config.yaml
model: "multi-label image tagger"
dataset: "aerial photos of the United States (SatlasPretrain)"
train_examples: 203450
image_size: 24
crop_scale_min: 0.7
horizontal_flip: true
rotation_deg: 10
color_jitter: 0.2
arch: "gmlp"
norm: "layernorm_no_bias"
mlp_ratio: 4
layer_scale_init: 0.1
patch_size: [2, 2]
layers: 16
width: 512
num_labels: 7
mixing: "mixup"
residual_init: "scaled_by_depth"
optimizer: "soap"
beta2: 0.999
learning_rate: 0.002
beta1: 0.95
shampoo_beta: 0.999
eps: 1e-08
precondition_frequency: 16
max_precond_dim: 1536
one_sided: true
adamw_lr_other_params: 0.00095
l1_shrink: 0.03
max_steps: 24100
batch_size: 64
epochs: 7.6
lr_schedule: "cosine"
final_lr_fraction: 0.1
warmup_steps: 1200
weight_decay: 0.03
adamw_weight_decay_other_params: 0.01
Rows from block 6 of a small multi-label image tagger, named by matrix and row number. Rows with one number belong to one neuron. Each number is 50 + 12 x the weight over its row's rms, rounded and kept within 0 to 99. All counts start at 0.
After each neuron's rows are labels from the 100 images, of 14976, where the neuron reaches its largest size: "colour at peak" is the nearest of a few named colours to the mean colour under the peak; "responds to" is what is common among them. Only what is clearly more common there than usual is listed. The data: aerial photos of the United States (SatlasPretrain).
# u: gMLP up (value half) (model.blocks.6.mixer.u.weight, 1024x512), inputs 228-284
# v: gMLP up (gate half) (model.blocks.6.mixer.v.weight, 1024x512), inputs 228-284
# out: gMLP down (model.blocks.6.mixer.out.weight, 512x1024, transposed), outputs 228-284

u.124:50 72 50 50 48 50 52 50 50 50 53 50 51 50 50 51 50 51 48 41 46 50 52 57 50 51 49 50 50 50 50 49 51 54 52 47 50 50 44 51 50 50 48 50 49 53 51 50 61 50 50 48 41 49 50 50 04
v.124:48 49 57 51 45 31 46 50 54 49 51 46 36 46 49 48 55 53 52 52 59 50 53 45 49 45 56 48 52 52 57 50 51 50 50 28 51 51 45 50 50 54 47 51 51 37 40 51 50 51 44 51 40 44 50 50 47
out.124:49 49 47 52 50 50 53 50 50 50 50 50 51 50 51 52 50 38 46 55 71 51 50 50 49 50 50 50 50 38 52 50 49 50 51 52 50 51 48 47 53 69 52 46 43 49 50 49 36 51 51 49 50 50 50 60 52
colour at peak: pink
responds to: crop field

u.442:43 53 65 43 55 53 68 44 52 57 53 30 50 47 54 44 67 31 71 53 49 52 52 53 51 50 54 46 43 52 46 45 59 49 54 54 51 70 54 59 53 50 53 48 42 31 49 45 50 60 46 52 48 69 55 38 51
v.442:43 49 27 65 54 63 53 52 46 55 50 57 58 51 51 55 53 63 67 55 53 48 50 22 48 27 53 58 49 48 38 54 60 48 75 29 52 49 43 54 58 37 75 52 75 43 46 53 43 66 65 56 38 46 55 58 68
out.442:49 46 51 51 50 50 31 50 50 50 50 31 50 51 52 76 50 51 56 32 62 25 46 51 59 50 50 50 50 44 45 51 49 51 48 50 52 51 79 38 52 49 50 47 99 57 65 48 37 51 40 44 48 29 50 53 55
colour at peak: grey
responds to: building

u.224:53 54 50 08 48 00 51 44 50 49 52 45 49 51 50 50 49 55 56 62 50 89 55 41 49 52 51 49 54 49 48 52 49 45 49 54 50 48 52 48 58 50 51 50 50 99 53 49 47 55 49 50 60 49 50 52 08
v.224:52 65 43 50 41 47 30 71 70 59 63 41 52 46 49 43 58 47 69 44 50 44 44 48 47 56 69 59 55 38 46 47 62 40 53 17 54 51 52 68 51 62 44 61 57 49 65 39 40 68 59 44 49 45 50 77 48
out.224:55 50 49 50 50 51 50 52 50 50 50 49 49 49 49 58 50 50 70 00 32 48 51 45 54 50 50 60 50 49 47 50 48 52 48 70 49 49 55 58 51 50 46 51 59 53 54 46 51 48 53 52 57 49 50 00 50
colour at peak: black
responds to: building

u.553:49 46 47 49 50 50 48 53 50 50 50 48 48 50 48 48 57 51 99 47 51 45 49 37 54 38 44 56 50 48 68 58 53 50 50 48 59 52 43 45 53 48 48 52 52 49 50 47 52 48 55 40 51 47 50 42 82
v.553:52 56 43 50 44 63 54 58 64 41 48 41 57 36 52 53 36 62 33 54 58 77 63 78 48 52 51 47 44 46 52 48 45 63 51 75 42 52 46 51 50 45 68 52 70 56 50 50 63 51 58 54 47 44 62 50 51
out.553:50 50 53 50 53 50 44 51 50 50 50 54 50 50 49 49 50 79 50 47 36 44 50 24 50 50 50 51 50 54 45 49 52 49 00 55 54 49 52 63 56 50 46 65 52 50 50 51 76 54 27 50 99 60 50 49 50
colour at peak: brown
responds to: building

u.160:54 59 49 51 56 36 33 52 45 34 36 47 58 51 41 52 40 67 40 30 48 58 48 50 50 44 49 50 47 43 55 57 46 51 43 46 47 39 50 45 61 39 55 61 56 60 54 57 49 42 62 48 68 49 47 67 40
v.160:49 56 46 55 34 60 41 59 53 48 50 51 50 53 50 50 33 55 58 54 52 62 50 55 55 46 52 63 56 47 49 50 49 46 64 47 46 50 31 57 63 37 40 51 56 53 51 43 40 54 49 64 23 25 64 54 68
out.160:51 53 54 47 45 50 59 59 50 50 50 53 50 50 47 45 48 49 33 83 47 57 50 37 44 50 50 59 51 68 51 46 45 47 45 68 48 53 14 59 46 50 40 68 62 50 40 75 64 57 56 53 62 51 48 50 42
colour at peak: brown
responds to: building

u.428:53 59 58 44 51 61 57 49 54 57 45 50 64 42 50 50 52 00 66 47 49 42 49 54 50 46 47 45 59 66 50 44 48 54 53 76 45 60 53 47 49 50 60 68 34 49 48 51 50 57 50 64 43 69 50 48 26
v.428:50 52 43 82 50 64 50 62 70 52 93 51 60 52 50 49 52 57 99 50 80 11 50 39 50 44 57 75 48 50 41 52 50 36 59 46 50 50 40 57 69 43 51 51 53 48 50 54 43 48 52 41 22 31 51 65 64
out.428:46 52 58 50 52 50 18 47 50 50 50 45 50 50 52 52 50 52 36 47 62 48 52 44 48 50 50 50 51 44 45 41 52 50 51 50 56 50 57 45 53 50 65 55 77 50 69 54 41 51 42 37 45 47 50 64 52
colour at peak: black
responds to: crop field

u.320:46 48 50 51 51 50 47 53 50 49 54 51 48 49 50 51 49 49 51 33 50 56 53 58 47 51 51 51 50 53 52 66 50 51 51 50 53 52 50 52 49 51 52 48 50 45 50 50 46 50 48 49 50 51 52 48 44
v.320:47 46 47 16 59 48 66 54 54 36 00 74 29 44 43 52 35 50 17 37 48 43 43 48 49 53 53 50 38 52 56 57 53 52 49 47 55 50 50 64 57 48 51 60 41 64 67 57 48 43 57 61 73 40 45 48 60
out.320:48 50 51 51 52 51 42 50 50 50 51 56 49 51 48 50 49 50 52 48 32 24 54 29 50 50 50 49 50 58 51 51 51 46 47 54 52 49 49 51 15 25 37 56 51 49 50 51 58 51 37 51 66 70 49 45 50
colour at peak: brown
responds to: building

u.510:50 41 55 49 51 51 53 50 50 56 55 32 56 46 69 51 53 39 55 53 52 66 60 77 56 33 48 42 42 62 49 39 55 52 57 54 45 61 53 50 50 65 70 50 31 26 43 47 46 63 42 50 55 55 57 46 39
v.510:50 49 49 52 41 46 49 34 53 59 72 36 62 54 55 56 51 52 57 64 52 33 29 00 50 35 49 49 46 57 43 53 48 49 64 68 41 49 31 29 57 42 48 57 51 29 42 57 46 47 43 27 50 47 50 64 54
out.510:50 46 51 50 49 50 44 52 50 50 50 49 50 50 50 65 49 40 61 36 59 12 40 56 69 50 50 51 50 50 48 50 48 51 66 49 51 50 62 50 49 41 52 46 67 51 59 43 39 51 48 49 50 37 50 49 58
colour at peak: grey
responds to: building

u.546:50 50 49 54 50 41 48 50 53 48 36 58 50 49 51 51 51 49 49 19 53 49 46 51 50 50 50 53 54 50 50 50 51 44 48 69 49 51 51 52 47 47 51 48 60 57 49 47 63 48 47 50 45 52 53 52 45
v.546:49 26 45 53 00 46 50 51 52 35 43 58 48 57 55 41 62 59 56 59 52 48 49 39 50 49 53 60 56 35 49 42 66 50 43 99 57 52 59 53 55 43 34 65 52 99 47 49 48 54 40 99 66 53 52 41 29
out.546:49 49 50 50 51 50 51 51 50 50 50 65 50 50 50 13 54 49 45 51 54 60 49 50 48 50 50 34 50 58 51 19 51 50 54 19 50 49 32 52 51 64 59 52 45 50 55 48 54 48 42 52 43 50 50 20 49
colour at peak: green
responds to: crop field

u.81:52 44 46 51 53 37 56 54 49 54 43 47 52 47 49 47 48 53 40 41 50 21 44 06 53 50 54 52 51 50 48 55 49 47 51 52 53 40 39 40 60 31 49 52 53 76 44 49 57 47 74 52 38 49 50 49 56
v.81:50 42 51 45 36 52 42 39 48 48 65 18 44 71 50 52 53 61 48 67 52 51 12 20 47 32 63 58 55 52 41 42 54 51 54 39 42 34 38 22 53 39 50 74 70 31 29 51 30 39 54 26 63 43 60 51 50
out.81:49 52 61 50 47 50 51 51 50 50 50 51 50 50 48 20 50 68 32 63 40 99 50 28 27 50 50 49 50 55 51 34 51 46 10 50 51 50 39 61 49 54 52 61 48 50 45 65 67 51 50 50 52 55 51 49 46
colour at peak: grey
responds to: building

u.36:49 34 49 88 32 59 51 59 54 51 44 51 55 50 61 54 51 50 46 49 50 44 50 45 60 42 68 50 40 63 55 48 53 56 50 51 56 48 49 51 50 45 48 52 47 49 35 53 56 48 53 49 53 92 49 54 77
v.36:53 74 42 56 57 68 43 55 51 47 51 51 50 52 46 50 64 51 45 65 64 35 50 20 51 32 53 65 50 53 37 31 50 44 47 35 46 50 52 52 56 56 53 51 65 46 47 49 58 49 54 52 60 49 46 55 53
out.36:50 54 54 50 48 49 48 53 50 49 50 55 47 50 48 19 50 54 46 50 43 45 51 48 48 50 50 47 49 65 51 52 50 51 65 52 50 49 47 61 21 50 51 49 52 50 50 60 71 53 36 49 87 66 49 46 50
colour at peak: pink
responds to: building

u.321:52 79 55 47 58 54 57 92 52 57 52 39 59 44 64 49 48 44 54 51 47 49 52 55 58 48 57 41 42 67 41 42 49 50 57 76 49 55 47 54 51 54 56 51 31 44 45 47 49 50 58 53 32 64 54 57 37
v.321:46 62 42 51 47 62 48 48 47 53 28 51 55 53 53 52 42 48 47 36 49 57 62 32 61 61 59 47 41 58 58 48 41 49 54 50 37 50 45 51 72 48 33 39 49 86 47 55 57 54 59 60 47 40 50 51 52
out.321:49 50 68 50 51 50 41 73 50 50 50 39 50 50 49 50 50 46 69 45 46 46 34 54 52 50 50 49 50 60 50 54 50 50 47 21 51 50 49 50 49 49 67 38 74 51 56 51 29 48 72 46 46 26 53 35 49
colour at peak: grey
responds to: building

u.422:49 49 47 48 51 49 49 50 50 51 52 49 47 49 51 54 49 49 55 51 52 52 52 53 47 48 50 50 50 52 55 51 45 50 48 50 57 51 50 49 49 50 51 49 53 48 50 51 49 51 50 48 50 51 49 52 48
v.422:55 54 43 35 53 61 67 40 38 52 45 59 40 47 48 47 51 42 46 61 58 53 49 62 49 55 48 53 42 56 51 49 52 49 50 53 53 42 50 51 53 39 83 52 53 66 51 54 46 51 50 52 61 41 45 48 56
out.422:47 55 50 50 50 51 43 52 50 49 50 57 50 50 50 56 49 52 53 48 36 43 53 42 48 50 50 50 50 44 50 51 50 49 49 55 52 49 53 61 51 49 28 60 60 49 40 57 48 50 47 52 99 50 50 49 50
colour at peak: brown; black
responds to: building

u.560:52 50 47 52 51 47 47 99 48 50 48 30 58 50 50 55 45 69 46 21 48 69 49 55 50 45 41 50 50 50 42 50 39 45 50 43 49 44 40 48 66 48 50 60 45 39 50 57 52 44 53 50 52 67 49 59 65
v.560:51 61 48 49 42 49 52 52 64 50 79 47 49 54 49 49 50 50 52 59 60 50 31 35 50 76 49 53 49 35 50 47 40 30 52 61 51 45 36 52 56 46 50 71 69 57 50 49 51 45 61 41 37 47 51 48 59
out.560:53 55 74 50 46 50 51 54 50 50 50 48 50 49 49 34 49 47 29 73 71 46 50 49 48 50 50 66 50 52 50 51 47 47 31 55 50 54 49 48 36 00 49 68 62 48 50 57 55 50 49 50 54 46 47 45 50
colour at peak: brown
responds to: building

u.408:49 43 48 53 52 00 53 50 50 50 52 50 50 49 54 48 50 49 50 53 50 55 55 50 51 51 51 52 47 53 50 50 50 49 57 49 56 50 46 50 52 53 51 51 47 49 41 49 49 47 52 50 49 43 49 50 46
v.408:46 51 44 49 46 58 60 49 53 52 44 51 51 50 49 50 48 42 38 51 52 55 47 45 52 50 50 59 46 55 48 51 64 51 53 47 50 50 50 50 50 47 47 51 57 99 51 49 51 51 54 41 63 47 48 45 52
out.408:49 51 55 49 84 51 51 50 50 50 50 42 50 50 45 51 50 50 65 47 55 49 53 41 52 50 50 59 50 46 47 45 48 38 50 76 52 49 59 53 46 21 45 64 79 50 40 62 53 50 54 51 99 50 49 50 57
colour at peak: black
responds to: crop field

u.183:53 46 52 42 53 56 53 00 38 42 64 18 50 54 66 58 48 50 49 72 50 68 50 65 59 50 42 37 51 51 50 55 44 46 53 18 48 47 33 50 54 45 50 74 10 42 57 75 52 56 36 45 58 52 50 58 62
v.183:50 58 51 44 52 49 45 68 67 51 50 46 49 54 45 42 41 28 52 00 50 57 46 73 53 55 50 81 64 42 55 53 48 52 44 66 53 50 30 59 53 68 44 52 68 77 57 33 51 72 68 53 41 48 54 41 54
out.183:50 52 46 50 50 48 40 50 50 50 50 31 52 50 49 99 50 50 43 42 60 52 47 40 68 50 50 65 50 00 37 49 46 50 51 56 49 50 99 48 50 56 39 85 93 46 54 52 53 52 36 31 50 42 48 63 50
colour at peak: pink
responds to: building

u.698:57 47 49 50 45 39 44 34 50 51 74 06 51 46 55 55 50 59 57 31 48 85 45 55 64 39 33 38 48 42 48 50 40 47 49 35 49 32 35 32 68 43 47 62 43 38 39 65 41 47 54 51 60 54 50 63 90
v.698:40 66 41 61 43 47 53 56 69 56 94 32 63 59 53 49 52 48 76 70 57 12 44 00 51 49 54 54 41 57 49 52 47 39 52 55 45 49 27 45 54 44 49 56 54 46 39 51 46 41 56 19 28 45 50 55 61
out.698:51 53 81 50 44 51 62 61 51 50 50 44 50 50 50 39 49 46 22 64 49 16 30 54 48 50 50 60 50 47 50 50 41 49 37 74 47 50 47 60 42 45 44 51 71 48 48 57 53 49 51 51 65 51 49 31 50
colour at peak: brown
responds to: building

u.488:45 52 51 47 48 06 41 52 56 44 36 50 37 44 49 49 47 57 46 44 47 36 40 47 46 45 44 57 37 36 58 46 52 54 49 85 50 60 48 50 61 38 39 35 25 39 49 46 35 51 51 51 64 75 46 31 59
v.488:49 61 48 72 61 91 55 38 28 42 48 52 68 59 50 53 47 48 58 64 70 55 58 57 36 46 51 78 33 43 32 45 49 48 65 53 36 39 51 50 55 59 89 51 98 48 47 32 52 49 43 53 44 50 42 57 56
out.488:50 50 57 53 48 43 41 71 48 49 50 31 49 50 53 50 50 56 29 55 44 57 39 47 38 51 50 36 49 42 53 34 47 55 52 14 51 51 48 39 68 47 58 49 97 49 52 55 27 75 54 42 65 51 52 49 48
colour at peak: brown
responds to: crop field

u.746:51 51 47 48 52 52 49 49 53 54 45 52 49 50 50 50 49 50 49 50 50 56 52 59 52 50 51 49 47 51 48 45 49 49 49 42 47 51 55 50 46 51 50 48 50 53 49 50 51 47 50 51 52 53 45 50 50
v.746:44 49 43 50 32 78 49 55 58 31 46 49 43 51 50 48 52 51 53 55 55 53 51 53 52 46 60 52 50 53 51 50 54 49 46 48 53 49 48 53 51 58 48 51 50 64 51 45 50 49 45 55 50 46 53 50 46
out.746:51 51 51 49 46 50 41 50 50 50 50 50 49 50 50 47 49 50 48 49 47 50 52 47 51 50 50 50 49 52 50 52 47 51 49 50 49 51 50 51 34 50 49 50 53 50 47 52 49 50 51 48 57 58 49 51 50
colour at peak: pink
responds to: building

u.514:50 41 48 56 54 50 48 46 53 48 49 50 50 49 49 51 55 45 50 48 50 49 50 53 50 48 49 17 45 51 50 40 51 50 49 54 49 50 53 55 50 49 52 52 55 99 51 52 53 52 50 52 41 53 52 52 17
v.514:52 50 40 59 71 55 50 57 51 47 51 52 59 45 49 50 47 35 67 45 48 51 48 54 53 47 46 60 42 48 45 50 49 52 62 52 49 44 33 55 48 68 50 53 77 59 49 49 50 53 48 47 49 50 45 50 47
out.514:48 50 52 51 53 53 45 58 50 49 50 56 50 50 49 50 51 50 73 30 00 38 49 43 50 51 50 49 50 52 48 33 55 52 50 50 54 48 52 54 62 18 50 53 54 52 50 50 53 52 43 51 49 45 51 49 48
colour at peak: brown
responds to: building

u.578:51 11 52 48 50 50 48 49 53 50 51 48 45 49 50 53 51 49 49 50 50 49 50 50 52 49 50 48 50 51 70 53 51 50 51 50 52 47 50 46 53 49 48 50 50 50 50 49 48 51 56 53 50 50 50 52 50
v.578:49 07 50 54 40 37 24 54 53 46 24 44 50 51 50 57 50 57 49 44 50 35 53 50 49 22 52 49 51 50 56 37 57 52 53 47 45 49 49 51 51 51 40 49 50 26 52 53 50 50 48 59 50 49 57 57 61
out.578:49 53 49 50 85 53 49 55 50 49 50 53 50 50 50 52 51 50 59 48 32 47 53 46 49 51 50 49 50 48 50 47 49 51 50 53 53 49 55 64 53 51 37 59 57 49 48 54 48 46 46 53 59 55 50 47 50
colour at peak: black
responds to: building

u.477:50 57 54 46 49 39 35 50 60 39 41 50 52 42 50 52 54 50 40 50 48 38 39 51 49 47 46 56 45 50 65 46 65 58 49 94 46 57 58 45 52 36 43 46 50 46 48 47 47 50 16 51 59 55 51 49 65
v.477:45 50 48 77 55 91 53 47 44 41 48 62 66 58 51 54 49 59 72 67 59 54 54 44 39 35 57 74 31 47 32 49 58 47 82 25 49 42 52 54 50 48 65 44 83 50 43 51 46 47 30 51 42 50 48 79 61
out.477:50 53 39 49 53 45 36 64 48 48 50 52 48 50 51 23 49 65 39 51 48 69 42 49 38 51 50 39 46 52 56 50 50 57 51 00 54 50 47 97 57 59 55 47 39 55 41 85 20 66 50 25 90 52 50 39 50
colour at peak: black
responds to: crop field

u.304:50 59 54 48 46 48 37 66 52 39 48 11 61 46 67 59 49 46 83 49 51 50 47 73 67 45 50 50 35 73 52 54 58 50 57 47 51 50 49 00 62 34 57 58 68 38 31 56 43 50 42 50 58 51 57 55 49
v.304:48 59 51 49 27 37 46 46 60 59 55 48 55 61 53 54 05 49 61 65 57 52 48 26 72 56 51 68 51 50 55 55 20 37 46 86 44 50 52 46 61 44 50 55 41 43 47 49 38 50 42 41 23 23 58 64 57
out.304:50 51 69 50 49 47 26 79 50 50 50 44 50 51 49 47 51 51 36 51 60 69 35 48 46 50 50 52 50 51 48 44 47 51 51 37 51 51 55 72 62 54 56 54 84 51 49 61 45 61 50 43 71 43 50 47 50
colour at peak: grey
responds to: building