Rows from block 2 of a small multi-label image tagger, named by matrix and row number. Rows with one number belong to one neuron. Each number is 128 + 24 x the weight over its row's rms, rounded and kept within 0 to 255. All counts start at 0. Numbers have three digits each.
After each neuron's rows are labels from the 100 images, of 14976, where the neuron reaches its largest size: "top examples" is what is common among them. Only what is clearly more common there than usual is listed. The data: aerial photos of the United States (SatlasPretrain). In brackets: how many of the 100.
# u: gMLP up (value half) (model.blocks.2.mixer.u.weight, 1024x512), inputs 285-341
# v: gMLP up (gate half) (model.blocks.2.mixer.v.weight, 1024x512), inputs 285-341
# out: gMLP down (model.blocks.2.mixer.out.weight, 512x1024, transposed), outputs 285-341

u.548:128129126133128133136127130134128115130126126128103128131134125127128103128126157129128124127124128120157131129129121127108128133126128187023130127126123122129145128074146
v.548:127128130127129103125137133120131154122136130082108135123168128134095120178113124136173127141113105138128126119124123135077126127126116105048129141135131132128128116107082
out.548:128096128134136130119128100131115113117127109128142126127141118123128127129128127133134127138128130131129133128128161128128106125125109124076134126139128129129135255126122
top examples: building (83)

u.714:129113115132127124168128128139128097170138130118126160128129126128122127128153135122144128202113121114128163128128139128136125127127128128153110134127129127118131127113126
v.714:142129114149128110129132130105127191115128127089112143107171129127073134158122137130211128161116123095126122132133131132038128096140117080120125151134146136121132093120104
out.714:128129128127132128129137128129128128126128128126113128128128129128133137126137128128130128128128129128128128130128129128128128127128128129116130128129128128128133128120128
top examples: crop field (25)

u.225:126127144150113098147118128132177109194116140138104130126143129124101133113129128098176145166104129081117151124189183133160127140150128147125122130110128168129122172111121
v.225:130136129143128095126117128090134157104127109098109132132152149129110123179051117129188121173125129122130140124118156133111110119132121105109120137188135133130130105123111
out.225:122122128136120128140160143101107126122099118122124152132130144125070123135126128140127130129129131128127117132128223129137135113134132133086128128138123128128101207124100
top examples: building (78)

u.207:137129086128127142132108122121135142123128123117163140133175122124133123000132124126110117127130124142128131121144133126132124137130139143128157128127119124128134117128122
v.207:141131129135132125122141139107128156117144126103064137111142134126084130145058140132237126161120102106124117128134141133062118099153118082115119154134142147131130087101093
out.207:128114128140150129096148108141131134127128130128124170127129117123135138146129128134114135125128122101118128111128138130129128155141128130121125128126119128172131124109133
top examples: building (74)

u.4:126127124134135122124127118121123121124123123113105129130119131140129129125115128134131118133127153135121130126108128128129124127124129129134126126131126124133136122122123
v.4:131146127127128129129132128138128129124127130142132131127127121129133128125138129129132135129124125126133121128127133127130130128143128122132128126128134131130131127128124
out.4:128127130126128127133127125126123130130130128128125123127128125129132125127126128127128128129128128128128126127128133128129139135128124128128120130122125128138127127128131
top examples: railway (27)

u.702:136126107120123149135119120118132140123124128122219147128165126125118124000148125130098102124127089133134140127142125126119128137131132134129141138127124122118132119126132
v.702:143147161125117130097128145100126143126127132145107129125139179109127126148009134130173128177121129109140139133128148157099105114143113100130109121192134129157126090089128
out.702:131114126139134127108136126127128128124128130128128156128129126124128130144134127131118129124128128127122127113128140127128132173132134119121133126128129128138128124101131
top examples: building (70)

u.517:128128128135126126128135128151130126120112132136161160131140117118110111132199128126116132136106128000130139128129126122131129103122128129164129167129128123113150115128128
v.517:131120103136130117134122128137140156070129161102125118116136101135104129150144131117174124129119095086124113134146079131085150128126122125083140160133133123126131126127110
out.517:114125128129128128127130147128128128136115128128127127134128137128128123122128128128129126116128130113128130121128128128129128112128128124128135126125128128128138128122120
top examples: building (71)

u.586:065105129122121129128139129128128130126129128128135141128129136128128128132133128128081128122127051116130130144128062124130130128181128128128134181124128122128128128189137
v.586:142113098133130116132119126144136130012127150116132113118128074135102118186164129126159122122122086088123115128147079128084143126115124133083140155129129126125129139132107
out.586:125128128131136128125099119106136134136128129129128128128128124128148127120148128123119127124128118127128129176128124128128124125127138127130120137130130128128136118079126
top examples: building (81)

u.298:147128115100113131126117122083122182134130116137130118116155121117138169092112127116116128130133127141140137127152144137130147129126137130193129139129127129125136110148127
v.298:138128132133132117124138125096127142098130127118102132122171168119109150134111131130177127152117127112128123128120186133128129112150124105138115149143138141133134015104109
out.298:126123128133130127125132116127128128124130128128127129128128126128126125129131128133125133126128133128128128125128134128128126128128124125128123116121119128127144120120126
top examples: crop field (26)

u.543:117130040139128129121122134108158125132087124130087190135162139128065131099110135131116129122126210130124132129042060138126128134105129126156151155109129101122127142117130
v.543:128143134122128089123124129104132150111135129115153134124151127128073153198021123129151123146127110139132143126126140139113103108128118106133133103135127133132133122117109
out.543:115139129125147130129124103127132128107128073129141126128128106127131131130129128132136127113129139113128132126128130129121128122120127141079128131132127128138036133102131
top examples: building (77)

u.542:144137105108121104122145122191105119135125122119065102140134096107067107149134131151108135079124133123120165146128105135152154108094127132162151122129133116138116162106168
v.542:125136125150128098127123127088126162094130123096125140127152139133111121182082125129172128178122131121129134124124142135102100100125113106104125140163136131126125106118108
out.542:155142128115143124073117106126144145113121126125116107110125100142121142089128131130147111126127150125128157147127102119106104161127122176127113128143138126144071141143138
top examples: crop field (34)

u.609:104147125153113137127022132101134088086128143139141131117162101114120110129145139122035158172124103130148132167161155157143118161183142157111125097065146167125142131127127
v.609:125128127123129125118127128147122123037126132120140128128128089128126118255128118130132129126126127134124128128131129128130136130126120131113133131129119132127128134129114
out.609:120100144128131139094150114118135132101118122124152146126127086128128131128130126125128123126128115115128156132128121128128151098128128141132125127123149127143116195097125
top examples: crop field (42)

u.648:127119113119121148125071127114124128129132129132130129125134118134134103127146132121104130117130131128136125138139108119130127135126109136111126126126128126120128104128157
v.648:126122128123127131133124129051128124026131126105126131135128071139122116126094126123119128132129255114126126134128103113142130132122135130127132129127121120118128152163135
out.648:145126128127120127126111128125128128141126127130123126123127128129126131125126128125126128138128129131128132128128126128129128150127126123130135127128137128133073112134130
top examples: building (77)

u.380:130126132128140125158123128131153112133126130113148006138128117125152132120101125130129115073129142135110160126128118126115134110119128135127132132146116123132119135159114
v.380:126140128130128124110112133058129154104127135119165157130195135117130133171131106140152134164113135162132139142123128134139118101120130129128135135137120123128129121110087
out.380:119129127135122127127132061128124126000130128128129122133128136128124116131136128129133125125129141124128125255128125128128130123123128130129126120121128128118133136126122
top examples: crop field (28)

u.507:130123136136128124129134119128128141158137121118020118128130129130134125000123122128142126126129151130128129129130133127128127130128137110128130118130128128136129132135125
v.507:143122135131124145128131128136138123125119127116149128131142124124120127047124147126127128110123121128125127129121155144120135139130130130108112146122123127135128115131134
out.507:127125128128131127138128129129124128129129132127127128139129124129127124144128128127132130126128129127128127136128126128127129135130128130128122125122126129130130160121128
top examples: crop field (28)

u.594:128128128125128119128127137133129130133133124191033130129255124124127105126173127129127127130127124131132125130129123125150132129131131122136128121119174127126123124129140
v.594:212126119153132133128133139114128172116129140078101132111193128131080128160125136129185141154118116076127119128138125134021136105133124094119121154138139134126133095120099
out.594:128128128129131128130123124122112130128128128128165143127128122128114128121127128123139127128128129122128129097128127126128127123128128131089128128142128128129128255125128
top examples: building (79)

u.172:139115127117127138134121127125128133125135126120113131128130132127128138000133128146125125128128128118128133140132135129116135127133134128142132134129130128126124123140128
v.172:137145129126119128127128132120129132245110118151129165126140142130128130145020159118133130143129054125138133136133123138106115118150115104116079125127127135137133132119132
out.172:129118127143134128123141117129127128109127130128128130128129128128127129135131127133122128125128132116125129118128136127128130187132128123122125119125121128136140138119127
top examples: building (75)

u.761:082093101132167122128145165088128176202128121118128137129110178127079149115045128118134128129129151127128154122121132128129129128127097122168129128131128127131129095128108
v.761:128124118120128122125123127149128128015124136117149129125128069130117113255129117126139127123126124114124125126136117127124144135125124132097134134120118135125129142127107
out.761:119127127130132128121148136145118128121129128126067128128132137125127139132124128138146124106128117131128128201128133130128167135125136130126118128125126128138185175136125
top examples: crop field (29)

u.226:095136127166127082128115125124153125180106157114094131121194156152085126124086128132134123178120116083125136120160225136112125147158131140140129128130135165131133244093124
v.226:130134128148128088127128128092128175109130128102105132121150133130104139157103117132156127165123127109128129136123138133081103095132118104123129147162142132127130103124103
out.226:104143129126118136158177212123101120129128116130113124137127112123145152150116128128129133133131126128128140121128206130128134096128139128074130135109128130122164165138114
top examples: building (71)

u.222:143126139133128132128129121136136133127120126141121116123129138120129154136122128118131129130128130117130136132151096130129122127140119127123129127138132142128122125126114
v.222:134132129147129105119136125095128179104129118093083133120166142132108118169091137133184126164120130110128129125117148134101113103141115104082118145145142141141126097119097
out.222:125120128131122128134145134128136128061126129130133165133129145129108102142130128134126096127128127128128123127128145128128128132129129111130132131111000128127063160120119
top examples: building (84)

u.352:125128119173128128128127128128141130115117128120095136128128138128128124139159128128108128128124128059128131128101141156128128119128128129162128135174128128128129132128122
v.352:134128129144130102123136130096128198113127125090084135115173136127085124153101133132202126164123120106126127130118145135070118095142112093108119146140145140139128093121103
out.352:127140128129128129127086130127128128128128128128128124128128125128136120129121128128128128127128127128128129125128131128128128128128128127128127128117128128128132127095126
top examples: building (69)

u.277:128128122128121127128128130118127127129165132136136128130131126122123127129129128128122137123126131177129141130123122126136133122123128128155128128128128124129130131128141
v.277:129137128142128081132126127094128145103128128104113132123152136132109144178092129133145128166125124115129134123121132135100102095130113099065124140174137132127132106116110
out.277:128127128128133128120125126128128128127128128128124128128128126128148128124128128128127127128128114128128129124128117128128128130128128132130125127125128128128149040130128
top examples: building (77)

u.566:123115092136144137125119102129125063122099110104058074128128177140184064136139129156124111129132127136061123128118133130141126134120124149143092146151130130114124190128119
v.566:130133128147130091125130133098128184111130128091095133119156136134108120167097116133209128172120122113128133133122134135088110102131113094115123142138141134138126099120102
out.566:127130128126146132101170083145128128026151128128128106128128109128130138137133128130133128134128152120128143121128143128123113142128133152115102133096128128128181172122134
top examples: building (70)

u.31:132129128135130123106143117115127128172123119124103134128121124130128148125133128131137125134121120123125131116111127135176133124127130125138121133138127153132137134114126
v.31:127128124128130130129136129114126131112126130134125126127121112131138135123134126127129125134124128125138126127129136122200128128133129125101124126130131130128133129124122
out.31:125133130126128127135128124128127131130128128127130118126128130129130129125126128127128126130128127127128125131128133128130152136128128128128105130131121127137126131146130
top examples: railway (26)